config = dict(
    model='image embedding model',
    image_size=48,
    targets=['family'],
    layer_scale_init=0.1,
    dropout=0.05,
    inner_norm=False,
    widths=[48, 96, 192, 384],
    momentum=0.95,
    lr_schedule='cosine',
)
Rows from block 8 of a small image embedding model, named by matrix and row number. Rows with one number belong to one neuron. Each number is 500 + 25 x the weight over its row's rms, rounded and kept within 0 to 999. All counts start at 0. Numbers have three digits each. After the name is the row's rms in percent of the matrix's.
Before each neuron's rows are labels from the 100 images, of 14976, where the neuron reaches its highest value: "peak at" is the part of the image that holds the peak; "responds to" is what is common among them. Only what is clearly more common there than usual is listed. The data: photos of plants, animals and fungi (iNaturalist).
# fc1: MLP up (model.blocks.8.mlp.fc1.weight, 576x192), inputs 96-143
# fc2: MLP down (model.blocks.8.mlp.fc2.weight, 192x576, transposed), outputs 96-143

peak at: middle right; top right
responds to: order Passeriformes
fc1.523 094:491511489484470490532489501501519497490474523508510526468486513506519465522515474499503479528520466525509512516464510489507484445495453487503519
fc2.523 088:473496484560468517520478506520497492466505498457497494507517516504495470497530472500501517513463517513499509511488565500511556497488479450515488

peak at: centre
responds to: phylum Arthropoda; class Insecta; order Lepidoptera
fc1.439 111:474486492496477512513509529541542469520519499501521491490510521507537546473479524489504479486519501473486521534495513505535506514536514485482458
fc2.439 116:492485510488526498489484485519500466486518521484531480501515532533480488527500524478476513509516494507453496435526527449453473535530524445492542

peak at: centre
responds to: order Anseriformes; family: Anatidae
fc1.433 117:481522530498426494493496477473488512525483511489519532490518544470521523534513502488512496487527512506509441503489521503493489523529478480528512
fc2.433 111:457525471497482519471454481486494485504472508513494483490498496499478515511531489527488496481497498528491475538500507504536506487471467497493453

peak at: centre; middle right
responds to: phylum Arthropoda; class Insecta; order Lepidoptera; family: Nymphalidae
fc1.366 082:498484518447499481490503530500446479517501485499493543522478551480505495457488498543581463485509486525486505508502511525454480497497459503490526
fc2.366 081:519514533460493471453515482480491506522458505503564506450471495455540508570473492504473537510472505496518509470551514498523520459533509539508489

peak at: bottom right
responds to: phylum Arthropoda; class Insecta; order Lepidoptera
fc1.553 094:517510495513499537522498475515540496489540502484490503564496514499504535524499508506487519531497519511517497538518458453509496466489487543512515
fc2.553 098:520511510514530515492547468512490454509495526562506532523498531491477456475471524460479457533464485489493501545494509507476467519547527462490529

peak at: bottom right; bottom centre
responds to: order Charadriiformes
fc1.340 092:510475488518485500449420500465503524529526505481500494480468472540491519487484476472527484471506485518463516489525503541489497508487469489492481
fc2.340 087:511493483488488464519529483501527501494538521471470523508508495481527471466497507535487541471514508520472497571521523482507485434491522536490496

peak at: middle right
responds to: order Lepidoptera
fc1.168 099:545525502476524542488464496505520465475461471477533508492453494482534532488524519481555541521473453512530448476450477497479556454492475525488478
fc2.168 104:483482535546521485508536476539442497494513478523511482530500507506474468472520510506476489523475505496476513526529480504501449511487478508512555

peak at: bottom right
responds to: class Aves
fc1.86 124:494480470483487500516528500515511518492517493511518518537489498503463517517519522511477487465496530478518535519511503509510507462478517513495520
fc2.86 136:478558513517506505496488560488478502474477533486485512497509478477500494430536482519481531482524531479522495531513490518489494489466464448453464

peak at: middle right
responds to: class Aves
fc1.431 100:464548495493483467492517515570509488460527515516483493471515484482523530507521474533456500479525528490530559504515519508503506476472458515488489
fc2.431 101:503457521569510473480501448439521486504481509483486515537511489486508488519499511474490526533506488487549497492520484525539467448489528488496527

peak at: centre
responds to: order Charadriiformes
fc1.327 096:495483487503493480514520495508576455474524503497505489467488485473544493507486533511487467489515493446520473516511541463483491506443493491511519
fc2.327 094:491453486521541466521551528480486493510485488485515533493549518518514495518488477477514494529551503496506514496531495522488508434515505504486467

peak at: centre
responds to: class Aves; order Charadriiformes; family: Laridae
fc1.429 109:506512480485500461479546437472490517489486547522501503510519530478504546523546517526473538477526502524512489494526505525480469475546483501491502
fc2.429 112:463526464486489482506518547496501468548460492487510493496476522510501512495542506507481512510501508494497504505459501472468495527521476520480519

peak at: bottom left
responds to: order Charadriiformes
fc1.174 098:485500501514459511547540491468506485502476504499539522487535489515536452514541486442547486559484489484513464496499520516526502508512496518475495
fc2.174 096:504456465513551517461520484523491469489471492493505510505484509512535466557498462479475528526495491503484512508464475500492516517473493542489541

peak at: middle left
responds to: order Charadriiformes
fc1.386 107:494555477485490518527521517479476503490497473524494519519501553467519514508513504509441478488507502526519493514496493531462481498489507540521469
fc2.386 107:532501518571479469511516468556566546504483506503464474477510493464535472503503486486477519516520470446511519487494484522507487447508526476535516

peak at: bottom left
responds to: phylum Arthropoda; class Insecta; order Lepidoptera
fc1.259 117:487511552468489496558473475524488456525519498561513473506504516496479508475489475536510499499502474476469494485459485488536500485483452559503475
fc2.259 113:452497482493502518479511433493524508485535473479538533413513523512470477513489514494473525510523559485467485476484517550526520500490500487515518

peak at: middle left
responds to: phylum Arthropoda; class Insecta; order Lepidoptera
fc1.166 123:459468458503523503516473490487522492507455534510553502490453524491498511487435494465497507489537496530540516516521500508453485493504499506522481
fc2.166 119:519465502531466515504524552477501493476526492504519516472496528512461542499436519479532521487472505510514464521518466524495477455499505535560509

peak at: bottom left
responds to: order Anseriformes; family: Anatidae
fc1.124 106:462529522551444460551544476473491512508490516469550546494533439479535480491467484503487539525478511470489475528497484535510490490524513528471556
fc2.124 106:545468502541506484543504488540536505491496476495455502447503535501475520520540542510476481516487464512469514518512535556547480487501512511506471

peak at: centre
responds to: order Lepidoptera
fc1.339 093:512519447506516456487488513525519534533529511517523477521463535480454481530494520471552542508526488482489463512517509509515473482516480535488543
fc2.339 096:479498480494540516488514505549485494502462549515483523492457523471487498507566526536473520527461503501483493476499484544445517502506510518540509

peak at: middle right
responds to: order Charadriiformes
fc1.379 114:448470530480500468529494530505542501462485535538534485477474485494483542490537514514558507517491512535501488536470549478501525510486436482502520
fc2.379 119:544468492548492450508529447500501505511502507552518453536453498517513515514516506471466477516493458466528521474573471453519514532520495473474536

peak at: centre
responds to: phylum Arthropoda; class Insecta; order Coleoptera; family: Coccinellidae
fc1.541 101:452484500522482491494491513520490518498517460489500489493494463541469484521469525483489530506540507491491472543482466423492478469480485487475497
fc2.541 100:516500486500516474512480520472470462469521454476500461479467514506514524469521488516502486488472479470521430542500467501488467468499456531506508

peak at: middle left; centre
responds to: order Passeriformes
fc1.279 115:517463482503466464465511473521487532548467500481523531482485524472523537474467504473471508485538487540545543485491493499538496490497489520500521
fc2.279 111:516494453521491515537534530499462510514508492486498484473488495509523510470541493532505524527459549507518558490467465460537465531494484508531451

peak at: top centre
responds to: order Charadriiformes
fc1.365 118:559482506526466531487507487531450494528477527599488476502489520511518459476559521476502492485517480477483488503486483513543530452542486489462508
fc2.365 115:470534488484533547493521500454522499544464484487546447513491559562511482468480451516473493483503496534517482481495526508511473474543491478518490

peak at: top left
responds to: class Aves
fc1.472 097:507510515516526558507486476455493492491512498521521547465529522520511512531506485468521492519493533468502502483467524497520479513441525540450486
fc2.472 099:495492530481485544521498506478521531511520480493519517549441511559508511471508511502450506546513499542510510485519483525454531485507498486511518

peak at: middle right
responds to: phylum Arthropoda; class Insecta
fc1.69 106:501461523525506521531512527546526470486464524507492511496513513511507523507518457524504520492458534450521505493507492492443472507456488472525475
fc2.69 114:526531492559529484511479498480502495452508465498490543509500477516464459519511488505506496500455507525511474510506477511553517529506463463486489

peak at: centre; middle left
responds to: order Charadriiformes
fc1.535 103:496501515483528481512517498465468464485550504448511510503448531506506525536524454516478528490473515490479489512565476467502552488544558511514466
fc2.535 101:515481512506501488498523490544475503502503467490513496471510511515478517530507540480504494513482467496514507499498516500484494530538481472494495

peak at: centre; middle left
responds to: class Aves
fc1.64 095:499462472513490512503477515470507475485500545487477483464495475451512516509528456476510465478492528486516514500512495506512498492540476503475489
fc2.64 095:472529487523536521461493523498529507505475548477483527469542487507514515493522502512498514466483497497470511501465505520496482495574486511480517

peak at: top right
responds to: order Charadriiformes
fc1.543 104:478542483503450512528507502524471508508544523540519520521482510495476526472492513471477494538506530482484538470527476506510521450524492475468502
fc2.543 103:500497501515510525517482515512484527521500492478505530469519509544473498514501486470545501463479486506459520468469475489485498489509491484454499

peak at: centre
responds to: order Lepidoptera
fc1.35 106:463527507476460495500493486471492536487524490485541499495458543502500498522493479538482492467508549519496488472518502536520516520520540526492506
fc2.35 111:486509517517468454506498464542550489469534500469502530485489538496494463512492520494475513526514478533512494525495501505508478502527485506478524

peak at: bottom left; middle left
responds to: phylum Arthropoda; class Insecta; order Lepidoptera
fc1.476 104:484529547474501533494515469487476501502484461543471467497526531539503512518426479508458501466546506524517506514466515496489470492488523535538508
fc2.476 114:493498512532491502587488475492495465506561510492512477508465511500472511509500503446495515469498526543478481483509554544510540520532465522470467

peak at: bottom centre
responds to: order Lepidoptera
fc1.575 098:536495514489500496517453479474517528480459532487502483532476505497461542494520539491537454523523515496469516470521488549493531528491538485508510
fc2.575 095:523512466500511472483523468517515514527512528496510507444523524573529510498477510473490535510542482530477526490481479516537485508520507491508548

peak at: middle right
responds to: phylum Arthropoda; class Insecta
fc1.135 103:503489503476461504509557541468487539454535530461541513477515479481492493507571507501496481474503489497495462497487502518481511491513474534483511
fc2.135 104:525438451511516496537543504534500506479512505494499496481466497488531505502491477480518507501501515456474460519472494488545523491464499582483486

peak at: top centre
responds to: class Aves; order Anseriformes; family: Anatidae
fc1.402 117:515507525465484537495489510505460497475486505492496497506495483447483444513538481508476512484482504505480476501545510537461495504501503478550464
fc2.402 109:519475499498489572505519481486456508493448494497492471495507500510484531522482486494473479508495495571493505475458484531501513491512512491479520