A small image embedding model, trained from scratch: trained on photos of plants, animals and fungi (iNaturalist).
Rows from block 10 of a small image embedding model, named by matrix and row number. Rows with one number belong to one neuron. Each number is 128 + 32 x the weight over its row's rms, rounded and kept within 0 to 255. All counts start at 0. Numbers have three digits each.
After each neuron's rows are labels from the 100 images, of 14976, where the neuron reaches its highest value: "responds to" is what is common among them. Only what is clearly more common there than usual is listed. The data: photos of plants, animals and fungi (iNaturalist). In brackets: how many of the 100.
# fc1: MLP up (model.blocks.10.mlp.fc1.weight, 576x192), inputs 64-127
# fc2: MLP down (model.blocks.10.mlp.fc2.weight, 192x576, transposed), outputs 64-127

fc1.482:140136116137090141078155147136164094093126142141094130141137150090052098068084181137105135146140111116179137190128125111157064134113133143136164159093123086136087156161157115151118147112129148
fc2.482:136120088104123135161086046133083182128111128103136111099103120103118084103110149147147117188127092100113142117134125127169198178075082089133134064157148135086140172148123060166174075138146147
responds to: phylum Tracheophyta (26); kingdom Plantae (26)

fc1.105:153099063147121162203148083122159141153154121189111095094157129152091116087080135162174124138147160165129168143118171135161119064082130150084118165136104144133104128085125085075050098144130107
fc2.105:122110127149124145067128122096100158154145184142097128115183105082139086079127151164147147056130182133110179106105092197219065108123105086097167105158108160141141118163104167139139153069137133
responds to: phylum Chordata (93)

fc1.452:159144096091143104129111120118123149135168095085140075143161068177162162081101125109090180115134181062161151110158123187110141169084105122098150136109078140047085113097158122176082172204135096
fc2.452:124143069077097104162110172167180126104111089073169108158134099161087120150078122091080156181103120170110154194147124132081085119087137133069188089145151139123129172115060093087098138101134116
responds to: order Lepidoptera (35)

fc1.530:126151126072127100121143203126127142156139132144127153149122140166174145164100110165157104145097114164156130072095123177152115075113133142129157168206110132128134116106158152208069123097127096
fc2.530:104069140103114116098129124141118163079134151102140105098077164148153098056143095156108150145120172114128175122095112115078088090081147191150106121199137134109167125146123164140094083182176161
responds to: order Lepidoptera (36)

fc1.240:161128144175120112105102145144147096115170112132162175131089109119063128094125116158113130095093140117149119167145177107120128145131121138088149069144148097075123161115136132138151118113120124
fc2.240:127078141126091151166095164145153061137136171112112155108131098143135128102115188094118134143138120095120196108136170143180130128144151140078120109143146129164171127145068135092083131157199155
responds to: phylum Chordata (95); class Aves (90); order Anseriformes (30); family: Anatidae (30)

fc1.27:126167162102075187139101143127138106097107124129150173171149125070166073101184087120073168143159127178125126105097087078208083123056132122170130090104115161113118146090081120130112116095133118
fc2.27:064069130060106155172131175110113085114072167164077137169075134196123167182144141185100136137127133175085115128146193146139090116109094118128112138122164199141122141110159124130187114147111140
responds to: class Insecta (67); phylum Arthropoda (67); order Lepidoptera (35)

fc1.324:150150158169106113108089076127103152174133162152109094096190179072143119118137085157139109180101126146155133154123131121167189090105125111130095080093126134132117184128179110120158060143114127
fc2.324:112142186155173141069150093131107099165104083171120142102102123120157166168137098147123203120114155110165255133121178129114126171135146149129118142157179143121108167174110101134134114143129112
responds to: phylum Chordata (94); class Aves (92)

fc1.147:086110132119103141184126087103063102095153161151114234119130224163116177098174121114103134095096107194135146102142111130142119141134099121119127113122159096105097100078103107135120137124157137
fc2.147:140154114168149109129129115168104151111158110178107203151090207147173147102136096166118088109123121149155134093130151150109126090143111138157086130108138142140159150128104125146149184094113165
responds to: class Insecta (60); phylum Arthropoda (60); order Lepidoptera (56)

fc1.218:219125118097140082166121103148137080114106121148130114207080123095205120124091121159119106117108072105119135122104124193101105208101139152114139150123042147167120103130100101149117139090180115
fc2.218:123149097097117153115153135122137137120123181165129124132097112146161111176145160166174161114084120138157167091144141127094053078154135137131175118098098068186147172108115145154095101126097143
responds to: order Anseriformes (41); family: Anatidae (41)

fc1.127:054161126109074129104120151156131184147222090078097095114126125187137112094098090140119126123091138117101140076141077139175116138111100166122154115130204108163157110129176086117158100076139110
fc2.127:154178090154141138153177097159099110162166050137109112145115105145081160149138155163102153088121176130095125168171139143127171120119126128164123169115123185164093122122143119154132137107156055
responds to: order Passeriformes (50)

fc1.401:095073138106079170134108109175114121100139178161133131115091123122104131143185165150082117052131144163133119138101159075191113098085121174148142107043116140194111099163127187131164172103109147
fc2.401:149086196107172127082153128143113081084163149117149156157113153123133114162173116125155136133154146116132121122142137113136131158058122119172138122118153166182196131120104095165136114068199141
responds to: order Anseriformes (35); family: Anatidae (35)

fc1.432:150107145093079084151116089155131163134149146154050130088078132111095095115081116112155158110211135144093126191185131165130084076133142161090161124059128126146152090184105086168110120072098106
fc2.432:145167146157135192094147197114088125135139179126089062163175138113147148142137107184158123104099104095155132193124129153104124125124129113084098048091162142122131148126078163183132146126094070
responds to: order Passeriformes (62)

fc1.339:117106076142124054070125106159107178150095076130099153078144091126171101150124161136152085149184143075175168143152159129119142105211151163150081160149154120117131168104143079138100096051121148
fc2.339:066185163135109173194115189095099121143179103137003087166168107110160151084165139108109146161103064104147126150122157155109063184143137168122152107155159168123114155111173136150118175156145138
responds to: class Insecta (71); phylum Arthropoda (71)

fc1.131:136070126057126148095085128158118120100122066138155156131134112103117163115128130095131149147087185083113160120115101128100105151081084139146205142092121080195150089168159156103158125110178155
fc2.131:155128072116148108171093100139123149129129145097145162171083129156099089174119140161154123133089129178103183147143114147116161123175073085087183155102124208143115118188061183126101146148133094
responds to: order Passeriformes (50)

fc1.86:134112143160170161134187114135064137141097141104176124072108090106144152105183183168149136110124062116082096153073112134125095116161084134230099135107074085106128168179116117173098100165129121
fc2.86:168105086179141142144131114170159133119176124148128126133113212120195117098107071116127105177210121038103172057063149117091133140144127092138134149124119103120124089149192147183141090126114094
responds to: phylum Arthropoda (75); class Insecta (74)

fc1.136:125083142150152129147107147192225167134140140129127102171123151152127144162140146119146062138125133129150164107159142186104106125140109080105136121142139137117133145125123177213140110067139116
fc2.136:123195117088105129132119142208091119110066181111079166198098098160113102148187120128134135102111106160172164090097120131110142126145134140082105181130133146121139078123137138133163136148116086
responds to: order Passeriformes (67)

fc1.548:176139135052102125099088213091152122121069152149118146155140120043146171157173069094159124130138167068168162140136157106112133151142127145145117137161167123130111145132103116102102087142130153
fc2.548:146137175147102138093047122159154130138065118137064102148145208103139126128124124117170079088113128190134154165183136113126106112082121085136147178109104136098175119081133106173106094127175102
responds to: order Anseriformes (34); family: Anatidae (34)

fc1.514:113126090115093108189168114129070120169147134154098131142161100152108119104181149163103106163143098084113150089098137066128134100084096121157145159077129081134107133161125156066137167090107139
fc2.514:103165148217117134148114165122096132151160214119140153124114124136127127154108088120096102103110117125067190082138121094178166099105106124121159152165124107110163109121166113139138081083126137
responds to: kingdom Plantae (30); phylum Tracheophyta (30); class Magnoliopsida (26)

fc1.336:104119144118128121157108101203152152066135150127093132113100120128161153145153124133134169114094064117110122180147168123128100150182143167141153101163129176150150141086134096142117052066097040
fc2.336:064137110126137162153157136108106164119143085049094130130163173162143076135080124187123166177154161134082162118120124105123062085077200136120064132106124139159115158094132140148109149127090083
responds to: class Aves (87); order Passeriformes (50)

fc1.319:131131102139149100125130140184096103108090196117121166118100165127129083093117078074114085113113038145154136129130121156170095178153119099048125131136154108114105140094138147078117154120158125
fc2.319:180154185185145089099159126095140075135124135097138188153068145157127105158163166162179136121201084129101066101113089141145115090116178141095103126094120123120103148069098107137068141196154155
responds to: class Aves (84)

fc1.36:104210146176119130156153090205151146155125142087087170126092129162241148098118150107116118131134112108142111137147109131131180105159141143164124129111110159112101142112068100117179087131188094
fc2.36:160166065125116106050159167120119126082155160111136099111129123101098117128190098172075069130098184132160072185115127197133153140118128126098104145148127118180144117156174126144160128114077126
responds to: class Insecta (82); phylum Arthropoda (82); order Lepidoptera (77); family: Lycaenidae (45)

fc1.92:106096108123063125109080177138179126105118134151094168092132201141162166116196124122139141124097091199117121094091080110182147133154112096165107112157122153158095110122137129130132104138136133
fc2.92:162118039101094116141089156221139131133142154078148129138094120119112140196164129087113098147088147083115112110075115129106158083120124109153148098154128168114138087162121166097149098097043157
responds to: order Lepidoptera (36)

fc1.178:099117105081158152168138147134147147101126068155068099124113138172162077111176078099062153165120127081109122135082172123147130105072107127119103102154116156214136075096151150114082112104119106
fc2.178:124138103092159160164125063095047092161128150100102114190037219084164131123085148125154145135126068148125087223145129079142158131115166108157139104125078139096118180119067115086106179082067134
responds to: order Coleoptera (31); family: Coccinellidae (29)

fc1.19:118101132149150108045107162124089130120116116203167124096116150102198162136161129070121108161144142154107159166171150045196119111103134131114110135113131127079133169111094143136176079089157111
fc2.19:092137082115158131163172137149101111138170132113097108140159147205206080100174147050160113097149100154108111094160177131181155115134153052187129163088087132141156131116161124134136187132121121
responds to: class Insecta (59); order Lepidoptera (39)

fc1.52:107120162081125154059112084192160129151114182135047182104151146154099099136140116119132155094124182125180095123132035117137132123117141101168192096133107181194171096200092105154147123173102107
fc2.52:120115128102114170093176104163178172218127068147141115160106158148159145142150119134149176083133131120099160121135097095076090136118174109086108116152148130082108148153079109084169155173096117
responds to: order Passeriformes (58)

fc1.524:163100133145165118212117142206156177185132147167128115133132169109149089143103162127128131105081205147128073128162169139165107136167165119130140105106127113186134128067100136152100109161106125
fc2.524:059183149094162182124125186123171132156138137161092136124118113125161119196198079196144122178102145184148125091164112066090122120132078124113167135151152059095113170087111138150179117134164092
responds to: class Insecta (63); phylum Arthropoda (63)

fc1.506:102186125144184158097188163133111175127187102097128104181094094103106064183133051152142125153078118122148149145123130101147122157047096131113136108157125089149134197111139199128039143155146124
fc2.506:172113099169148108129085157178104153108146154120139139153187107157120148110165160103110145102086163128161139061109095173052110065087124103143114198146117155158112131125154150126099109103065157
responds to: phylum Arthropoda (63); class Insecta (62); order Lepidoptera (54); family: Nymphalidae (28)

fc1.369:096071147102195121214079096153097111153166126169133097168134147178130109091167097134114141086119125123170109176051096090118142062138108115164152109132127098105121097125169135166111208079125088
fc2.369:125174121083120148142101100122102111080131130135141111132120138118090156137110122155133126153135134088169107149105173084172124177132121121094121161138159072147081131151076106172108121139160130
responds to: order Coleoptera (29); family: Coccinellidae (25)

fc1.295:130120188141141176072080152164163110125148081140147108139073118146090155128137066124182170106088133163130152084083165130138190096112144125178111168154118093186111157190109118119105143083137112
fc2.295:066162147192076157130154130126134113141156134136068096162112144183113169148149130115156087058103115152122146145132108116124077124092157140141118085087113175102113154146140120126120145061103076
responds to: class Insecta (74); phylum Arthropoda (74); order Lepidoptera (39); family: Nymphalidae (26)

fc1.565:103119169157145083113144148130168128179134162114149174114161149158121130101091122106109147112119081123180135147091178128105173183118156159070096115140172118184087112122125113130125124109083114
fc2.565:161094116163104129077174144125148187136138174117153100179100146129075128148121158144095124161120201096078098171151123122129168156111158189104161095168134066149171100111081151136123141141192071
responds to: order Charadriiformes (30)

fc1.31:050120119162144138096163170153124141149096104107089189155160120134147171164094154107179109105199106128119110140103122127108098103085149136131148165127118133101121134109095074084135111156098134
fc2.31:106179144163113151099114147066146148160144108163088133144112079133107126160120104131127128216087178126160079183058122154113161118192137109181100089112172161144146141107121107095157071137097157
responds to: order Anseriformes (31); family: Anatidae (31)

fc1.140:156147093115164136151076118134123121107062198104139133171085127118091142142161155120140145106143190094085147120193093157121086131174092093144151126168155127155121113179143161110115109112106098
fc2.140:129129106164106091131206097094075158136121128165134133134140149134144198151140113159178150150141178150185138149096129090080102103178149171153120159105107104124126104145167158100107214114153064
responds to: order Anseriformes (26); family: Anatidae (26)

fc1.572:151073111133166117133117138184154187136137148133094137075139134158148116148211137142147133093088085114090131186126124136127148105138183114132082140085134132116054121133119143181119123124133110
fc2.572:100139104129182101155137134146143054127089190110105130128105139102124149071147101120142120117107141123114164092148064116100205167176081116078096093136057129140148138137103086156106156140091111
responds to: class Insecta (61); phylum Arthropoda (61)

fc1.305:115114125120148132131117089125073160105209151117123131098104107125136109163134134105158102097173152164141149097213138164086109114161147167133139146072182131129122055216078158154144163169134106
fc2.305:169134147136153178154165125082088170168066093170152164147103104170152125167141078099131125125113081109141132150137103102094117148073134150074137103118111164087150140157106159109147099097154189
responds to: order Passeriformes (51)

fc1.41:054109086144110156167134169185128124167107088143117137162059189157183075104193130139114126092138168113078113153123127082126113116141054105114112082117135078155085145157134124111131136109169141
fc2.41:148127144199056135087099160121157128172131093110132149190149137140103161162156130108173177096118097172101134103155102160107126090119161112143129117087102125158144157134093136114185144134105102
responds to: phylum Chordata (96); class Aves (93); order Anseriformes (54); family: Anatidae (54)

fc1.237:124141137057071176103105150137113140150168079183110151132076165115105120128087131114124106068148078120174114092180162162113140124123081121114117122072099155210165112131134145118136125053154153
fc2.237:153088112182094113140100078133125175149158152092122139152081151128115147182132141091071170186095193129187129140165170148122173120167105144122140147109146182176100164113071108135129154133085106
responds to: order Lepidoptera (34)

fc1.208:136178121129084145171154137139137206108148093059122173157122163136113164124157147050131140206158121163110148103079119166121113114124054173105120106126124112132075152110067148124123124117122093
fc2.208:160130137143107078108144193140135139124071158124070102113035140114206128132169164162133079163147091133133022159125141155103133092113077072171094079157129125143086107162215123148181105129152119
responds to: class Insecta (74); phylum Arthropoda (74); order Lepidoptera (65); family: Pieridae (36)

fc1.53:048082135116081097097100134177065121153095113159122164154144212101123169138118149072141122107154146140091124116134181123146111134128151115119103101174091055129108121173058148122105170107129106
fc2.53:097205204106131098106086069086161095138103112105161097101081123189098179146132157187140127109091189112146158154184127078114145152173083141144115128114123030091157112140096112165123143125122162
responds to: order Passeriformes (58)

fc1.430:107130142093119118097136089180138093068075109136170110092158138129076136167145140140154113121135154097160136201108145076156084120180127070172077120128141147090112104158087112139108142058094140
fc2.430:136066093116113173129162105172104191197117136129147077177101155117131126163127159137144138153096138125097142176115195100095063143123111173176118169109167109115075133179143140148163156056171153
responds to: class Insecta (60); phylum Arthropoda (60); order Lepidoptera (39)

fc1.244:133096123177123129144098161129172091187156138070174111134081111137123135094077169132140097157157117130126124175149139144103110102160077159104100130153093154124152089153081161172140072076079162
fc2.244:059122092149121090088139137101185132094125130147132119163104108142104169134157061077118138127113182152134160160064122083113110139103125148126107160158156123166182122169095136123174100113149075
responds to: order Lepidoptera (41)

fc1.436:123176177098169129144096061132071100144089131190098160119122145082143130123123131087094160144119133077148154157086118114100118124146084054119167155129092172074128149120105125094109185146143150
fc2.436:124134095123135138108218178157069178138201126119192147172154164141119115165128081115129189159157159129132235144099131108135135124107174138113123146096132108166131197045141108116145072165144082
responds to: class Insecta (69); phylum Arthropoda (69); order Lepidoptera (38)

fc1.220:178073112074184092102190144158090133170141170111128103182141142109100168104145139102152180116096125138052140112107112119122105166174088135175137145084135110125105200107155172107110128104116069
fc2.220:122162116162135121124070102083170100090097147092152187082105146158118163079089113143129080147184118086113131134104110122120168116131154178123138103121139084144094130106138153168206142170161086
responds to: phylum Tracheophyta (26); kingdom Plantae (26)

fc1.111:135140153130115087123135124156080123107166075123126096097088151149119120130114144154079160136100139144188157125160117131102108151138162087115137121082167123149196114114081105218175167107117144
fc2.111:117084101152144141074155114154086123141134155159127096051159099174128116128067122129199130145130095108176223072165105165125123093121139144147111096131112146162091105093122146130073070105142096
responds to: phylum Chordata (94); class Aves (92); order Passeriformes (76)

fc1.21:208150125153164076106146146126094165153113155153161167153111132178105131097133092122155104150114079101122138110147125114132124124122180094131095174132128139114173077148098103100126167130166132
fc2.21:144142127190156135048144088101155117070118078180179126151104086101161153146109111154166109146164094097181130147170165122068152093090180150135137133042128147115137117152111157133084128122184177
responds to: order Charadriiformes (30); family: Laridae (26)

fc1.573:158142140166120085089072127157135115164152098168102128112127162150163112174196081138095119098158135170162131165141202107129124156091155125117108063164091110162114182117095106155172093131039129
fc2.573:150153129169088062115136136144109080172185204098144115085110154123109070076141141122105096100100124120095145098109134095121156153184152209101124125165142161186134106067154160094094109145111143
responds to: phylum Chordata (93); class Aves (90); order Charadriiformes (62); family: Scolopacidae (27)

fc1.374:075091174131170187125128097136126073163146117123123127194150133104095153059140154159179151124177117150134193100137117126019118144161102143097188089091151146098148092131101114152131143114153121
fc2.374:161171164176172119098139144100132101174164166116135144133118127206135160099128176109124171198154141070157174190138097111092082116149107094100136119143117173081092080173177152182182141099052133
responds to: order Passeriformes (52)

fc1.490:176143120062095131100110179166139125099133188182074090132127167155121112140159161111160102101137182120073073137069072163080125163087118175133156166091122129096176135090133102160122143157117115
fc2.490:194107143095131147116129076126128134117150110163137123146102157151068156182124099089096115119117091099164111162146119103172123158164112156148156101181206108102122166101143101140075119065128165
responds to: order Lepidoptera (34)

fc1.501:131149142155192212095080099155182162151164176160091106091124092130126117151083143089143121128078114165106146166177093181059139110127142138148127178136100131156103084123104210169159133106085126
fc2.501:075211164142155094130146141144113112095074140100121156169130125075119155102181121174138088084077189079102221130105082110138141117107063120156075073158101130165136136094111119144158092087076079
responds to: phylum Arthropoda (65); class Insecta (64)

fc1.48:133088098077163140114157115134155116097131160082174147137114143163100124116088115083102088077102174066075193121172124075104146156120149148135104121129136113115142119151077086153156115125163107
fc2.48:120118136195148140115122146145066116181133189125142156126133146132135109030128130104164138164081076130125147099088089111159101163155182139092056147150126121126164165129133117160126078135098083
responds to: order Charadriiformes (34)

fc1.199:104097140120049136084142116175122118145042149105102090123130131123086093152105085103098150119106152140152122123169086187130128165109101157210139080103155114184142096183115196095128160119133151
fc2.199:114080119105172155105145134141096157135141161121135113121136126095121191085117137144179115155144173125130190058083146116094164183078137106100144117103158113147192178173152104128109149197059103
responds to: order Passeriformes (54)

fc1.517:143157116126099142142120117156099106155123191154128105104141142093150147144185182164117140101105095158130114184174131166117139169132157142076126155119141075169109088102159173130135123163126106
fc2.517:095152111158158145103171131160127104102131145097183075121088165114138171116179131104098146123068163106122130131064100120128147136200109147104104111179129117151139116155137114074122101079134049
responds to: order Lepidoptera (34)

fc1.93:116126154088114202128154164163129103142130121091134120095176109126153147097135162187095135077110140171134164085115140142130119057093079141174151140156163113145144078120087153195102131136087086
fc2.93:132135085161163149052110125139074096152110093144146083053111132125127105141162138115148146127179102123162177105164093127125158090160100084133105072072082125123110173136122179136107129134132129
responds to: order Passeriformes (60)

fc1.101:050070101108118144071144138111057103186110106099085123158052098178154092155128156127116097092089125128099111144107137150176112104155098103175128125096170163129171098163146131099158177168086138
fc2.101:140109121190096126168134128092170111148199102127130102105146135123150138096147117094085118132133111102113188162112138152111097125181077114125181109095143066144079102080033220126121153165185177
responds to: class Aves (84)

fc1.492:101107191127101118143055130134079159075071121077141124143110162117092126146136070133146185110120091145123145135120127121062141132116106130204155174139178092153144073136112109073133119110121122
fc2.492:129144141122080124134129116132135153154117135145177141094120115138088147130122154153183103083176113108112126145127090188170100123131122147156116141157146102103149108115205142149141111081076123
responds to: phylum Arthropoda (82); class Insecta (78); order Lepidoptera (48)

fc1.142:120109136187179141056116125079081073172166190124181127145116130200140154070083109143088133151150200108136132140150101072122200175172104151133139158188166110146106143106107129122184153064098110
fc2.142:114126098154113152133116103116165164153130160101143091119137165148117137132178091124096084125118101133128101124100157183124140202109141090073135196177076115116091130112125169084146125154116070
responds to: class Aves (84); order Charadriiformes (58); family: Scolopacidae (42)

fc1.406:161117127148169147105173142145110118127168114111141104102136151133109120137087147116116167132108137092116156129031134135126104158094172133072149162102115154142152082103074146118167197090069072
fc2.406:138184147157122139133147114169122141103104142134146133144136169115164130142188175146098090082131062078164124132181134132124170126103100147117138166135086078168129136121163119137127112090151107
responds to: order Anseriformes (27); family: Anatidae (27)

fc1.459:140145123107112165138129144184130104121180131149138096140082133094173119054162107090117144233136102096150105124146113066177081176126151142138089149131120084089161205087049174132126127056132093
fc2.459:133120075063060116207064140163100113080111186107095087124110180127065112175116156067127141073130114060157146123152153107161118175149099131121099088094158131192149108144161134170169131128107080
responds to: class Insecta (73); phylum Arthropoda (73)

fc1.316:093176152132110165107151080157113189179061046082088141111096087144170151105141134127133114147128155135166105171141083138100098134149122123134136161166144134104128100134109122139113118123132104
fc2.316:066066069047116118142118080111180162122088155137160165082114099112098134159131139098141094147114141123100082151079140155125150163099137099170148101132139139166136132095140161091123098061086177
responds to: class Insecta (70); phylum Arthropoda (70); order Lepidoptera (62); family: Nymphalidae (30)

fc1.520:052115168142102109123131087095108130148108122095083192152137110149075179099110112080186086080116181103126169160084142094080162090105134123121135186098095081184126120170105193105156166097155118
fc2.520:091197112092180211142119130132148103146131134168147199191107134116110108160115104140126110131193103191133178116163141100138149164152162160151136091107163135078197101105123098182175120119120163
responds to: order Charadriiformes (28)

fc1.58:120124099091106127106111081128166096202150077130109162187130173065092159130076118111138114114095137151172109093173131081079114120146085116137077094067095130169149084147091195150197057115185132
fc2.58:133079115146097113114101143116162124135177152089088113125113112145093125114137138137108122163168167177150078113194140129152087123103175098141121127163086120147106139181140120152097201145126153
responds to: phylum Tracheophyta (37); kingdom Plantae (37); class Magnoliopsida (34)